python train.py --image_size=48 --color_jitter=0.4 --norm="layernorm" --bias="qkv" --moe="soft" --slots_per_expert=1 --width=128 --projector_hidden=512 --residual_init="none" --learning_rate=0.0016 --beta1=0.9 --ema_decay=0.99 --weight_decay=0.2
Rows from block 4, named by matrix and row number. Rows with one number belong to one attention dimension. Each number is 500 + 25 x the weight over its row's rms, rounded and kept within 0 to 999. All counts start at 0. Numbers have three digits each. After the name is the row's rms in percent of the matrix's.
# v: attention value (model.blocks.4.attn.v.weight, 128x128), inputs 0-127
# proj: attention output (model.blocks.4.attn.proj.weight, 128x128, transposed), outputs 0-127
v.4 081:501499527490524501497495502467493509546502499497488475519540514527563509453489508509559485510494472514499486527479473500528497533454486499506494504474506480495497494493466497517501512443495545488500464490517487482522532484522523451516494487498502544509523519467495487513513479541474531447501530441525444477531519490529491503498495517498467514538509469502547497550501494494521491483424
proj.4 080:530510452487519492486503459497489504469550467495523494507475508500493487527514492483494529498477512504504538507505520501474521510544536469508496493528496497521479474507523512518482503483502494477482530486477488523445510487502537552518479513514508503491500510505511506421500482482507478514502396469487493482488515487497504479530522505527501480477500552502507481513499509512422529479581
v.5 100:503505463527527500494490499466519500465494513485485503515530521509526501479525509509512471534512484516482487488478468504523466502446492526537485501514521527495528531501458490487494508502494523461497494494506476517520523499530514452482473551495473531519467504517468465537539480508539509531487526518555456487521517518497490510491503543465438569545515460500496492478508510449504515473452
proj.5 090:482522486495518492486483495527482476473503476488499489512475501494488507501500480473484530520473530543519519512487527494452530471505520473535472554498499462510482469536511514510449446523523483499530517492487538500485466523498486551493473479489503443483494441521534527473473513492511473481501481445525495507477526494470531500487485513527516441471530555509508475546525502519477498511540
v.6 095:497495469496507516505521498529558488502516498501511540503462498525490494535497506534504494522483522497492495470498531522531504480496470515517543488502516580486522514510517492500479514549511482495469514496474449456477434487481482503474485498499499429500481426520502538530464542499467501525507492508474506530470486498485499512497470453491526506517490550514510472496445501518484493522522
proj.6 088:475529508487480509500491507537491508514500507520510523480534528478515513458445502523484522431542507507512495507496501452508505550499512521467492481492514517497481539482470485457521494472518498481511509483485510499554485510498477493502538494519490558461493496509513491556518500510477461479491525494478537462520514471526493531517457508500502510494477516501454534487463520437562470487459
v.7 132:498513528487501486482488485453486492491513499476473505492513538512422482505518457511519501514485495505527518509487492487505488492490492532556517496506509510502488536499489492477472518481474540496488492490479512492533481494537526501470494541519478519547498479527474471533509485532489483536532545529513485483491522493457504488502494581493451510506507515469532568427463519482473495502466
proj.7 129:508475458471533515519508483497539481490532486542470443524462469513499554509522461525472498494467516504491470507478501503494501504498481517493479510543484469504471500472556526512474490510521476450506507483470516498481511525515509525501435458486493514489462533488496546506508528509490488498515509457552523521462507492529541490491511470480518507514529503495471496509558510513460545518534
v.8 119:461457498488470496482486503496544500508516497491494518493478461482461484533527503530493504548502539483506516487504522463505493516535522508525503496488500548502499484476524479482502512523490529507485431459475492450484448504496509499488510502493487489542512454554491502504494506475510490571567565554532503500502541496479510498500521525485487504510469504487533533468475496491466515513516
proj.8 128:512557545476498493524504512489500460511465517526494498512515507531494522478474477537514504427510460509502462488480509527493471508477480540500508502496498485474482554457506514503500490512487518462497539504479513480547521522508500489499463474503492527494461528439516488576503508537482514466499525485524520507455458500523523513470490498491493542521503470484473507511545510496501480547532
v.9 112:446483474490504525509489506518550502493497488491490504495500499510465503535513465500463504548509496487469490459496528475474499484498508482531501516520527510516531502495449492483490502496509525485477531477511410494505506517470472487465513507510501491523463433533524478504491508515488461520544555524562491505494486496474512518452449536513494533540517524538505519498505519478519491502463
proj.9 109:539567523471495508510524515509472456504530488514505497487489508516464534468482494510488499465522468538530514514504498517481512507487509462536469504501502488458479490477500510495499492489513494532504526502461529452526473479516486509498452468528507514481468486449529534545526533512467474495440462469515502503518493495488511507559525498467475471471545498480469533539508456531478485494496
v.10 115:567557520484485490478502488455506489494503516478484516473503526534487461476520528553500498542532521528565511519493512506512494515473523543512489482479484498505503532539464490499471528515479514493483501511503498507511446509514498442459479478535501496490511478503472492516497468528501520473488526484526452466512567498495509487476505520495507510528466535473522515467454526451504494490502
proj.10 127:473450483464494526486503506501526494521526511536484439517494473514501511511496453500503503503443501487465479454493537482530489506533440496471543497532495475516480466487524530498487494469513471460503505487497490529459553532509539522540467474511473532510492529543502494434512525500487481505521493490501521506486504490517548482498483487507518524514520531518498504478537534541475537510497
v.11 102:505484501508516502533503494508474483476493505512510518509487516522458504522487493510516505483491480488502521478514505484512485479521477535495560492517510567492465478516551491484472519518497458507483510527500533477530476474511537558520486531514463463525525488509491521508492517475478488553480418519415526516517485484475490471507491510472482503487490516464524491476451517477473493524550
proj.11 101:494494475507480480511484498536493523534488510502484536461519511498497525484495496504451490495544510494504490521453496489524479535488492524474481487478498519506498581512475517474475493504496523484485454467508483513530523513498484479490522503474507521519521506542492505564480495532504472488539587513500502528444526518538478518481462479507499471535478518478458520495465532476542488517466
v.12 123:519506534506514487523503507483486496516501509514511536506542512543485515506474531543570495494503489509522520482490497463505455472485470524514525493504507546477467489503491499484458508477486484485494480509528507504551500477563547490520472519517455530527490491472512484543505511509486494520463435474420515502515501470523487497540491501483464511488481507473529479482479537450482490507489
proj.12 128:480446442495484517520489473539470507524499491501506496483521509515466508481505442495477552531493524499471510511466514518518515548511527478493497504495510496497483505517501530496442489497489515459484447462505492523480514506503536525525521487488512536551510504504487483501497498529497481505564526497500451496453554533500480509534487494517484485499490542505456488505442514484459474500548
v.13 118:530519518507477456503502516499462496508493495531516525482494491479492508503502537506486509460511531505537512537514475491511479513522486508462470477504478483490483493500533510500510497505511479502510480524528562525501521487506531514526490505482498494466517530499533498502479491501543514519449423464402516511501486487548492490521510460483552469470499501472491464505527497510487491504582
proj.13 119:472405472523487501525478523509503513522465526514500500484535515500518447501480487511529512547481533472454494476516505516529501502490497551480536501490518500492525515528501495508510490505471517485495451516505459513492512502488511481496551492480499520542511495498465470491508486545502543506559545552450492488489504521482478510487485526516489509540467521513504479476435505495494472522506
v.14 087:529471543504524508535485492472454491501480484528495500512541537423472513507477504527522516506515474513519511492493471475487456474512496530503472489512488499463484458476470483487481530484481513509491437504504528542538528466549533500539489533516508557522494539479500479501511484494524481523501465508483537479544513501508488497540503508506452506475446503475505505475518522466485495526509
proj.14 083:496495495503464469527490490534490471534508486484495500504468469592456502510554463490477537537487517499488527504449531503513492539507492496505514500474491506461488492505535549527445496523468509456474481495487482513494511527502557490502466499462499517548509523484497471485475505503518495501545519515510465535459526522527478490507510476511475480528514517507484476520503527501466481538529
v.15 114:492518463507526512473512505500555499490522522476491517499495471553566479507505566546500480539526486503463467466483498512529518500470499516514507483490507546510512506524470488486490494521526505492503508495515466499502482507472501427456493510511484487493494458520484499509493489475504508500480567520526453516498527502497514500443491497469509553559483487501530473497469511448530510483496
proj.15 106:465562519473491495480489500505465470514519507490511510486525519475461501509508466506476505455533471546524496472517504470473481491523494439533487506490493504501481540515467469453487484497528483513513511482482542500550493498508486547530485469538512492496495441501543528497496507508497462454475473466505499481499487481489539515501511497528514450477511547472478540539468510539525504488503
v.16 075:531528560497473488520493493512489497477487498530515488498492514454445486520497492492488535475493499498532539546511496482457472490552543500472459506524464433495490481481501505512514508501492491503511514497510543554501529509526484551508476494512536492488483524483519494449490486504526477475463464452467537483512493470531528490541516470525515469453514517504496543518496518532509494514514
proj.16 064:488414482513475532518497535470505494532507512500482475486497477548528492466505486482520487537458502475460494509494499535556500523522468512503505493510519499458535481486497518501518511493464496472498460522508468496443509521520518469534530518493481533548489543490467463500517505505474543545517516541501462503493491531505484482518505495476462551528509463525508496470505487528473497493507
v.17 090:504504540512523485492498491463509499548517526472491521500495537544476484511472500561573492465465482507506501489497511498525478516522483543543531477499507542495480505484549494493487524503492507493495462476493491486507464476530524520487477534515462486548514479501468505531477515515446523496519494528464482474503521478501504481508512522481465477527483499459568529482432520518501506509506
proj.17 086:480533493481494514496496491518482492490508477515517483523514502503489531529511473512441515459489528504504499519491526456491502550515528502481494469515488512500480530481497519483477523492488510417470478486489540501510511512512527509519481497488505531455480520530533541492512503503508460485549507444520485474438524457554506500523488474514501522488479517513478504484532569471489519501564
v.18 102:512503552461458489508479493496481497507487478514482487450488511478422477509504443489433533495524527496544514531517528479474493506544555481485488485489474452511490493507495491494530505511478512520484507499506516525501507532468480511484523466537546510497517490524530494470495473540511491506521516475520528463493502480476520491475490525540537467499480547502487541479520520519498480515542
proj.18 100:516478529484501504522526536462529473528516519536463458505473476538492515488516485528529451503470471481478473485505513520549494508488452534496519481515488490465498494471542521521527525484492488508487515533473463486469526486511544479510442496500488522502489575475496488503524514517469516525484505529492525542512460515492507472517525489465484533519531484482491502480551488543462527515496
v.19 122:468474462493514503488498510497527518506515492533483498477523447499539517481529537495437473519549502483482462483500476495514497529476499479494498482486507531514484468499471492484527487516528487497507472484532513517499560512463524422502508509497504543471507499522517473492497481501552489540486508483518473522506505527502507506460488503468503548560513466501498455503564487469518526471528
proj.19 120:519529517496494452516498513492461473501465516494503523485486518500474470526531502505509485523530487518511492473525494500485481453505520501550506517460496484491487519520508455509511481529504530543509516544477486514518509485503483521496469481503512449513497461459499466503474478537502510477474463504478530511492463510443501510506554529515494454485504537457500495573436481537483483531538
v.20 134:529486533489496503510523486512486506515482497476514472496511512549486513493447498507572496506456501504523520503492543503473543495496508474499547545476496482505487508485509506526485489489499499517512473477479493463477459514533506522512493448494491490531504512456501517489536537489428514433534501486511497481496542504512501500538534470537499453427490510508481517530480514518495502504453
proj.20 132:528505502491517540468510469479511548486482491489521483537523484505522524491508524484498494467498472469486510496476519495505485523520513465457525485513522520517480460470493525500498526473507501478496504472554516532465544512503542500501547525504509524514521555533488514474494490442500501536486461491536504475490508475532490485500458520502508554462479444543530492483564503461487522481516
v.21 066:486489502481469520495494498523570494489496483494497510471504466459480493528498503496472509541510541489503502518481491512495505475479512483501465518488473464500547531468445484501520497532503548513489485469486473516462529516504474460467509447505547526493442488501544489517538478500525488509502546506522476522474514530527512542535493449550524494491469503530453505517517519466484494511500
proj.21 060:512520509489509526524484516501489482504504501560505484524524497528508470464504473518562541447492448508456531466505523506501524511489514478519547513518517500446486486480534499500492478494476497495520545515485511504505485474496504537527482474513495510488513521417479473510532500491490533521468460491514533464516478487471505507533482525495464539483507481515545485489534462521475472522544
v.22 093:489484509470473485522506498525483489521512475525496528469474497464433519562530475497482539508504536486545508527515504493512473491521501492486482472502474498502486473492511501487494512536488491516470492506501539494486515496486512533507503513519520506515507488522559472492470466543514478554513480466434547517470476498498505494521486458530549472471499563487484496475514521504471486508569
proj.22 095:533453496491505494540507514517511481523495527557472477490486483552506488464496491561525491482524522472447483475490478526526490505484498548496524496494491516442492551493529510489522495509481502487495478508459459490499506492509501491490484474491470541510481542465448478549505492535497508480530528532490541492503481507503499512486510538472485525567476511480478505496474519495479471556512
v.23 096:496460516482507510520501507509501514482485485518500485500568466508482532496479516498506503530504500499517504517483493442508478500486515489498520513480509543478481463477463471496491513464491532495490423481535507474519537483527560472531488487507472559567487505488520448518537483492530479527507471485510483482532538507521492507520510511499444518488483487468511493493525528433482500516485
proj.23 093:543516482485487485521494488514458480531468505506498525486502515555463496470537466494509523506507466511484508492452531563496482539502524494512533523468503475488452501488513557523449483522483528499483500491496485506480535519515532512510479468468514510544510545479503473519481492537493500502509465497522488524444482525484501496504494507523478507513511518492480478545497499510430477537561
v.24 102:452457455481492510521495499536519515529505464525496507461522461496497544498520485476436505515530536482513460514494490526518516507450482455491507497480511518507511502495470510507506496526504494490481494507510466499473558515462497456513524487504524536479489508508555459507495480533521492518507496473504479522491473544502495524478470457529533505541504515533448446517555499483512487488514
proj.24 102:552537500508515480510512493517470494482486524530492510501485497514493462501514527522551505504523489495474520469527501499486514469488544493519538510484498491460470452530542470508533491497515516559522520519461487486497491452490505518490473471503488473481498484456492482491496474508507503489462449513471555501544478488458492509537547567494505492461498520479528489545469482490469468516528
v.25 120:556542520512514495515505490481489494492486532482520529505517539549521479479489538551560488518520489533528516494479519497500479476452477549513504504491500509487511549540473506509451517483483482485495521521524453494530446491556505463484477471508480502496485480456483511553496508507483524453461480488492491479514514476522489504528490496491486513503465521482506480488459525451507483496458
proj.25 132:463454453494485554480496478535499508513527487498516486527517498491491511494484457463497559520460519498475510498484536487515522527530481452478511493534516489515491441515493533490450496463504480460492484467518514529471512515497544525538524508511498528527512486556513501437523515484499468516530497484483465498496553510510503494528459472513496504475505536546483497475494517493488492470496
v.26 126:442477544490502522501471529509484515516487511477489458497520512511502481519472451491517524488489476504459493492479537460462509483531540472516525527491502476530501487507478482494530489486469527497495506473492480505498509516489490527503543490534505526549503490501488492474501475494472501481557544532591512473507515460493528500461506533541464495494475483495513563522490521490511486519453
proj.26 124:529583540481514521506526482450486467512531492479485496492486500522468516481505478470474474448495448536529507541472521541487500513474507455529480486510478496482501498474512527505488527494482487510464492490492538454506498495516514510501458504502517508473520540483541520523527508487501495505480484490541470516495469508472510480521529487475459504469550461489508516494574491523473488492520
v.27 112:469497527519504510508480522496485516489485512472500452541525536506533496506459438457545521478464471505460504513472505490476499474517524490517508537514502450512524523491492502511526481478465530482509542502492481510494510505516478552500518512508491516540473525493476494484525489488488512455509520522563491477515496464506497497482504524534440489471509476508491569518485502518518494501422
proj.27 108:514558519503522537475506474469502480479535473463493510482483513503490505470493496458464481483485469530531539566478524539464533517487519465514458501529491504494524482497497533513475517503495479510476477473523540469486466504501507504503492504490516491443526505514534541509519513467523498509480475477551450488488506511480499498501510485479480506474540466529528488458573479504478492468513
v.28 114:483469517510485504515494504516432508513482494503511465527500515455494519477486450435507509444459495497486518537508500504487516498533488484488499527509497454491512512481534521521513494462482501508513498499470509490479515493525480572552521481483509511498508557473499515492504502491484511467534481526512541489499471506499487497524521481522485455436516480500470535532517465569484504514463
proj.28 114:523528507541518501487510477475529530466509479459506529518486500481544488527488566465541494523486508498524513544498497534474520499472526514469487491510497505532535427500499499529499524505485507518490507490519501471496469491487494466460528554485490477465523514506498506484497485452523532524499502493505486509524494507516474492493500485479503532481488426526549474445548493448497495468484
v.29 131:483493465505481481520469523502455487475493489512503492524515531436507493491549453432458522501508514511488502547493461498510453496512506490496443495527490451509542518507479512496524499495465517475480515522506497532509568502498482535511519551500532538476479532522510480509494441531564506527512489492541518495507457499505493500487495508497489514502517484512473512506546487512489482507489
proj.29 123:507495500523518499517508535503517471494513495501488500499436510506520455478443495486537500529477536535493519541497511549474542472471496538527480540538473479468533473531520536542486466508481471521492507507468472476484440507486490496477467495482479461457503491504509485509509520506522525490494505529456488537534475525455493503497491514482481492537534529499513486472527481522464452503510
v.30 117:525522539505492492511493472477485480500511517478502532499472558493431472517501450525536516469484501510524539497505517511508479467517486547517533481511487473487504544510537502506487520512475488511493546528475507508522447491535483555467485502522488460511488496501475512521495508517471510493489488515444533492479480475483499485534503513522500467477473527492503537456429526538486466526512
proj.30 114:461464472512502532506498506510542508512539494535470457519501473498521545512498477518484511508469528473481491525482495472530524535512468516460477476544500517496517493486529527471487517467497478460495485493487507480482492509501512496524488515489491539485496527526509537489523521477499481516545572489515493498507549502554493487489495445479509533506486481525494503427542542475509535464464
v.31 112:499492493481486489520508493541502496557530510510508543475454483515505496543504505532516518507510540502518480512512516526544507489522489488487496471476468519510503491512530503515490503569488467511474497506465493480474459506474490514494490481522525469497514493498526515475459483508463524499502501480446527539463491492516498490495520417530569475492457542490482475501450518531488494512553
proj.31 109:488516540491493519513493494500504488521494526542505484491506505518524483489474493545534496433519513485466492483498497484530483518496511522465557474492485546456488540507489500437522517466495502485490478506466486488522504482495505489533498495515483562466488530485499466506514490483508491465546549543461531450510476476525506507484500538491504546519455508498517532469488538455519463513505
v.32 111:454455470498497517537503501544485501497487466511509490520500507471459540515485419431504518497457506480485512504501502500508498482508474473509530520516524523499514513470532515511494497487489508500483516498447478448476512491512492569543513519489504499539473517494517494510520509512477481532550479521485534522489445507481491509551479493532482486465522518525465524518499491546474490507476
proj.32 108:571546495520533482516502473527488510469480484512489543494478508519521535464469561505515505481547510490524509560477491531475524521457558529489491514503503513485489477500503487503502497504513524539503518493498502470517447462492468478448518513482486501451495513482485512569479489482505500490472520485527514493531517500522480509484479522456516510489481456496515490497506485444507460490502
v.33 113:545528538504504506499496500484511491510516540479503497492481520550540460500481531555538499513514497528518509492486525521513520501483518530495528491465482512506496526534496486518495506523484495511501510508489478482495406493505487460457490455541496466506502481462464528488501494485465530450489525502542480480509560470510503483487517489507505502516434505477520507505424522481521491510494
proj.33 113:453514525463477544471488477486513496521519504509496486517534491503498518510496456474490494462463465501487486492475543465524475530533453461475532472525502510524492496477487529462480523456501479469481500488520524517489542515500544506548497519519492550490520533555537495455521514466497466508508511506501489479494504494531522483500474458511512534478516510526505520456539543499514530469472
v.34 104:512515564475463502502483485503488499502489509477503490461490513481454462506486470511477522487515513509517520507509549476462509475537528499483475513480470415516518523511479502508522490498485497532500526507511461538500471533482465510471540434519529497484512483483514513484485499511499500449531542525544536463495518474491515502465491513541537466487460530510484534488513524502520470529500
proj.34 102:496510512489481536513524517460527480532537511505493461527499469516495509512510472503517488490466456497483496489512521504531490515487441468498495465538494493474515450464517538514510535464479476499492514512486502474490522495503557488529463521513513527506506537487523506462553537485485511538480495512487484515522475520507497476530519458461464533495538469524496520451557473534468523483467
v.35 118:477463510504500516522505492526449509524489491512509490503492488475461526488468453471526505459458491492501513505512512497487528489533474482489549518498509513492485497472562510517490491477500477523517483492450508458484484486518504562552512470476499508528520538468499517496509529487459502500536481549467564510493466506481494497560503496522485461446506499500476517514501477557465507518496
proj.35 108:542543510517524485512506436487512541479472482490501540532510496502522538533519572483519496497525500476526503529486492500499484525462530519464506484482503515535504487482499486498509529501490544520491515502519510468518503472481492472467529548474494494492501521478485508514479478465526509518501543492536499515509522504541463500471489472466521528487464428498519481480515513421533515492480
v.36 084:478503525462499506526491510536525506523480475540502510447502479502452507535489490513447525502520518480527491495507522449467487488514513464484495505487493493517484479504476483479509485497513481506478513512536457528504531528457490479489522470514518513492485455507579483495473521534503460518502479470472525508489478486507508510478443498530548503522493552523492481503555550469511477504548
proj.36 084:529470505492479507529515518505463476541493524522495507487512493547457515458511472526503505505513450506476500483515509520545490529486499493537520485484507501445492504497524515506507519479497518520492472524476469480507509458523540487511471480514510536538490526444483495522539509547473495511478483520473483518513496535477480499565527519462447490511527520482467514526449455544471485525501
v.37 081:499521565482477474533494494527486511539517495528495533478485494487421513534507502513534514482490500501536510521509501490503480507551498510518497489488496539493476478483521498504452525507479502516492462463463516456491508486529502536527472493520503502517505486486521493490470486517457494530508487496434555496475500490509503481547504453507503470460487548472527539486457518522467518513550
proj.37 080:524452479477504528542500477495504479518500518541493487483499500546502520474517472510500508482498513480469475499485490517540482577497519522486548488489501515466483521478498525480499509502481505461488470500474491489489517495530511495512493474505468561531465550452471483522497494500504503481537527513517506478473503483552510503522490498482489560540480494509482509503493548467472511561570
v.38 105:525504455518515486481511475463534493472510507486475509494503498511507502476532534523525463542498497511528485502485465526533502526455486539531504498494512558482495513486486499495478520521511510483508438469473510476497491498537527449499446540483477515509501517508462468526539499507510498539506531509504441503514553551482497495524510527462456541531522483480510494469486493477482533458482
proj.38 106:485480469479522468497479494520508505459481489527509468518485476489503517521516516507495503487482530494492484453487494467477474483530509521483527551488514494545470496509530494497482452520542499465544534500506516543490534529496483533480489471477464474495480479518482509471454498486519490471506481462530555485463505454536539498458481518531556494493491528505510485551519536494509526536540
v.39 106:518508420522508480499525484480518493463503499482508508534500502508532521487532537500524461551486512516499486502486465542541490508450456520533468519522517548489532531495482515505455497512508507466493473479481474477481503496536510479492448556465482501494465503509476483539531501487525509522511531515513453532503516548494478498510528488460474539509533492505490480492494486479493524470460
proj.39 100:492488481499527495481481491544506507472484489502531497516488501470531486501455528505511532494503561518494503475504491478453510464520521513488498564506508479526492471540496503501486429511532486473547534468504510533496478530495464521486541466494471469480476454512495524472461503473519488477493476476496540463492514455516526522475450534519546484493475524529509485527504513468511486526513
v.40 113:480465522499499509541499505522499531517469484533507492476518443529491519485443521516523483491503513508516494472504517487485529536504494474494564526450521557491464498477513479516488493512493492509506444471482450430470479506502521473544481441477482514522495508449520485497522533463471517495519495544485519505519520497520502501532505460520489498511472502491476477541514527487493504509529
proj.40 111:530554549494495510508495452498456492511448504495514537512555509530470525496525504461513526476496438490507490498483539513524466550479510474492575502450512485490473468494490507494485517490490545523501520532522529484508538450502545488507511494497506521527525523477515480495484481503501504502489484483523478471489504517516500494528463502486506525441494481511509476529504505454481479518536
v.41 096:470462475484474500514523501531500505513498484506520530468489438501467506539468510506522508525488546485508509477514536487504535484530498475493539522483487531502483496480521486491491483539504477518502460476476491461449475524474516524523490478475493482518510476499536501495509523461492489527518500547456545531473514514504491500523510429542525483441477536502449476519504517505469503510555
proj.41 094:527552563497511503519495483500493505534452534521506506499547501524483505465493509531523495445539470481484490485487498539505449532450495504480543497455510521466491539482481493477507497503488523510512508491505517486555516491505497483485526474489491536519498519468488469572498479524510523469500534517518515480496478500514497515456459537487502542512474457501496508502494509467520474554484
v.42 141:469500500507474457542465546501424494497492510516521509523512522461511488494550473451506523483486515532492510538488477465518431494522473494517462500512482480511526526514503521498494495469448514460471504514504490497532553496525509544529514536508502532509494526496505482536489443521551524535516486501515541491506450462530486496493515498493483507474504481475497518504507488489477478516491
proj.42 131:507472490519514537527510498502502473504516498510504507504482526500516476458440458486535527519468528549483504547481519575481538501461503519513492527539469459482527483528519548526460474504457483488471480489471490471487451508486520518488482490483488496477507490494514487515516511516514520493529536513464464522503484532472495507503473501473479514528518528514487493459511499482446439510526
v.43 114:458484496504518511519486492515478509530513495536482502512491516464466536486543454453444511445510494490486481516517452535542493509500458519511522448497515530482499499499550517510505514503484495526489549530461525494512530465494484520516514528518509511484498536514492489494473475520503509550487457510446541525490430510469492497522484517509493492535510493490490503461484483552482510502525
proj.43 117:505527475536503470527494481516485499465511502519456542486451505472512511545532530519519496553514536488524499536507477465501523493508531541511483482493477514497509493531530457490512519526502526541496497535443478479511459452487477497487448522480482465444491491480484504500476484496534491472511548499496531507534521506508492509498563483487527488496481521466525488509471532456521511475497
v.44 106:482490539518512494484491496454473506489479505482488482517515514486451494472483468483525488476469460496491524481501488475474519528522487520532521522523529492498487512476535502479486503426497523514530491474485515496530500501535515533514503503467467521524510514498462490534524526481490492507536534569513517486520500499463503485524504586493444492489521468497510561450521474511491512504459
proj.44 098:512510476509531485492516476483521516471516466480489490535497485472482547542545516488462515532477497506529492525513497498473508503473493503500439508513501464547496487480521491549470505536494499493497527493510527489499496515501502503462474513485524452493467482471500576493475512497513504531490503452577473523479527500530502491483509429490515492479516456498487481511543499504475558509508
v.45 125:549563542489480458518477512478443485497487508517508532494501545487475478488530499494492527477520517534569529543507492489503455498507494538493472468495480471493495537532502511506473512479468497491479536533512535505519503483539502508493495507522504508475504505497509500522483463538535516497455445460436515475516483465531490486525509497486514487478484533465506502475473511475478469504521
proj.45 127:482407453502489538506494505520522497512511514534490471496495497510511488490480451491525526544439534484452489495488520525545521532502457529480520498541501475499516475517511540509471500491482485470479474498493468511456505508492530495515502482492481538527501513536483487468524514522495508511545542521462484511500527531501506487501464489492494522553498544527492484448479521507463499514506
v.46 122:554538546496495468478490507463490496496495521511498511486514489525539481477514579528499491490538496517538511517499486477491480532496529523470480484471472480502463470517489495492507501499507493502519476518539576539525505500508528453488493490512492515470529518502500497481494478490535517485429467457461479478531546483536511483494521501464505505494481475462534473495509501450503510488536
proj.46 129:464415479499486506496484515484502499524487525498491479486512502509479461519528445494494501533455498492455484455496511506537483494525461504501532491490512484511519527510501511513489500509475499466489472514524471548472564531506533519528516496493507498569510503532473458473497489534500514513550511537473482511459506529476499489491497503534483498545502543504488480494467521550481522521528
v.47 128:469457477483510508507530487517474509517505463520495505469504468465454553496495491481497471495490508473528492500515484494507514516505463469501520505504515539490466462465528509498485498479522498515500427481475528463484534493502530513557497505460501526513539532490532486505517518512490470552561487513459527516487491558472490509543504513482504490487535500497472493494558470534468516486530
proj.47 124:553488488507530441534503467512501521479456500520518507522487483503512517529529562526517494503540530466501481473510466487479464485481537549483522518453492502524473507488533465525528491533510546504513525517495478511516511486494480488446508505482499470512489501451453491505461477507507530507501491491504564516485480480521487513496516526486528501504458484476503491561477486461509508541524
v.48 109:564535547494489478491492513480496502488493510520506493490506492512525482493497564527496502480527489510533509519512499489489490526518549512455487487478466472492457456506513491499519498512505481507521489506550563531514499500498518469493486474522497498471522517481489510455497486474518517479429451443456497471534542476532522479499544481480521491490467482473533482525498510471510504500553
proj.48 116:456442509502472511504481525487495509529463531489495487473533503508498475508527470479492483531468489472470494471500516512555471507526449495490541485477517505505524547504473512499507518505467508478482456529536466537464563515505525496532520511494507508565526525548481448487498486528493517521534520548480475506465488516483488482486480486537481511532501522500492481484467520538492517510504
v.49 107:548529516496496500487505471456512485480510520460480498483470522506479469490510492538529492523493507527537520508498513528516529513485506546516522485478492519506506534516502493504461524519477527503488492484451498466495403495518498494471474493513502468526515491500445509517510490504464520496521556529519477485499554508455502485516524528502479501490477526462524545457423508495480509501485
proj.49 113:488495501475508520487498491491538515490525494532480460536486467498517541513514479516491495461467509488493469471487514467518471512518443515453526505543490501541474501461524515485492494476522471464511536484502514522489541529496517506506474495501473526475485531525497523471481523466503480505510524477542545496488508473561541486463466476503540530514499486509499507475570545491517556507475
v.50 121:488478503501524511512519492482446506519501525492515534488499472523520496501463531537574485479499470503506504464504517469529500492503454526493554500475497544505469497514541494482461483487500454525512466511486513485523472482521569511536497475483470507519556520475498508541502512456477517512494495553441550526499502493494488484527514499484492508475460488466491465476492508474485499503521
proj.50 117:497525497507513477508499431520489521529512493495525513529532509492471526538534480494477536491524514500492496496478501504491459525481495484470504488468483528535499553513500497468449509493485514481481487469514535498547534499476529516503528516487528502552522476503499499487478487508531501495556584491506469514468526534528489506442488468507505467491450517485481515514465537449497511518486
v.51 119:516512456546506482505489514467516489461506539490510513552509504498580489487529534499541492525496494532463492511469467515538472497469503541514467510495498520498538530510488503508491493523482511465502507524490502489495496477535503484482462546488466506497465520493446487523515476465538533522457523515524474510529510501532493488509524473469459565509497459491506473507466495458498511486468
proj.51 117:453515506509497516473459490524480482490502492480503527487524518492516471477462482470503538479470523540493530522462517516460527490504504481508493546518511490521529513552470519481438455511501463477520503471522528511504477537494473545506518496487474474481495437545520486493472511484542492459516515489501460460489515504486527509450449502537510491503507543530511483491510536481506468497510
v.52 096:499538516503497493493487497504499502486494506497492457532517542519528513464518470450493508500492473507484506537493475521499507515460515501498466506514519449509527499502477514527506503453501544488499567517483494494502534504513455511489525499502519497466480507493489504474508498558477513450497508435539459479507472492499499502497467547499498495511569491519515536535503470530523497471415
proj.52 093:519448440497532523471513506501508508442545477484480508489447489480534510494505538464500486530472536501511512518526491497484551487532521479516485495548505499537518442500513490509522507488533479527507507502519482512437473485504474506498511514523484469468497485533491530460510513458481494519468438481503500494538531494494504477529521502498509485509523497505539489489524465523492541449516
v.53 114:494484521501496513489519479521510509535509490510508504488473488488478517503471496495487500446477509465492502493526506525491541488527488482468508500500494474480486470476571511516528489514534468533523510506499534513480481503480481542521512462477516462484517520483507527445490552484471496475480459496422535523478469520494508493523501469528550435485506498524490487520508489580498509512542
proj.53 109:493512517536481468505489507493512558481483504492500517506537493476520490548538561522489473510529500449518509493542464452522492488503511521487499454464510547503519523487482451485560533499502532521506496535523483500524511482496478455494538533496521491499503498493472506507484467479512523520499511521496505469532504477524460507488539498499502511491459441488523500482466502468555529469466
v.54 099:500500509487476475514495507524465499500490477539507497480484500458463527495523483454441507460512520493525517540523477494484489505530498470468478487525492473495491485503526513501515490497513485513504516522508554505488557500475494537530513513482522489463511515504546501465473503519525486517486434461449544514499456507504494504525480479490556474472532517508481485520556487542483494498568
proj.54 097:510413481522493479519501531495512518511471538515488518482488513517526468490476547513536487553502521462473485487520464514533512475481488554503514504497516495490523482520500476522546494523480524526501481536500446514482496483505476459472530509487485500537489512469446475535502483534485537514506515564454517524522488526478480494508508522478493502538489487481500490499437478490509487513486
v.55 102:516525477527529514494501493501530488517513534491505502539455530543538480473507508502520476472481478509462492479513506546520539504495475523512529488506522522500511532519552524513492504485518478491508570514477469481511441485493459513466497504488500429468515475494452545501470541490448528463482503506490478516498480492479499497489492503479508502531523510504518506506427481547517503494473
proj.55 102:461520489518496508463490491511507545457534475481504530498507519425536510523475512480470502495503519508538507521514487441498520500529501489482471481529498525542519510511468465466511522482530486504500497480513517508514481497485479490507529524525506508446502457541529536488508509469498457507487508474491495469521531467542503508520488475519525490476488502511500523466496514472573533436460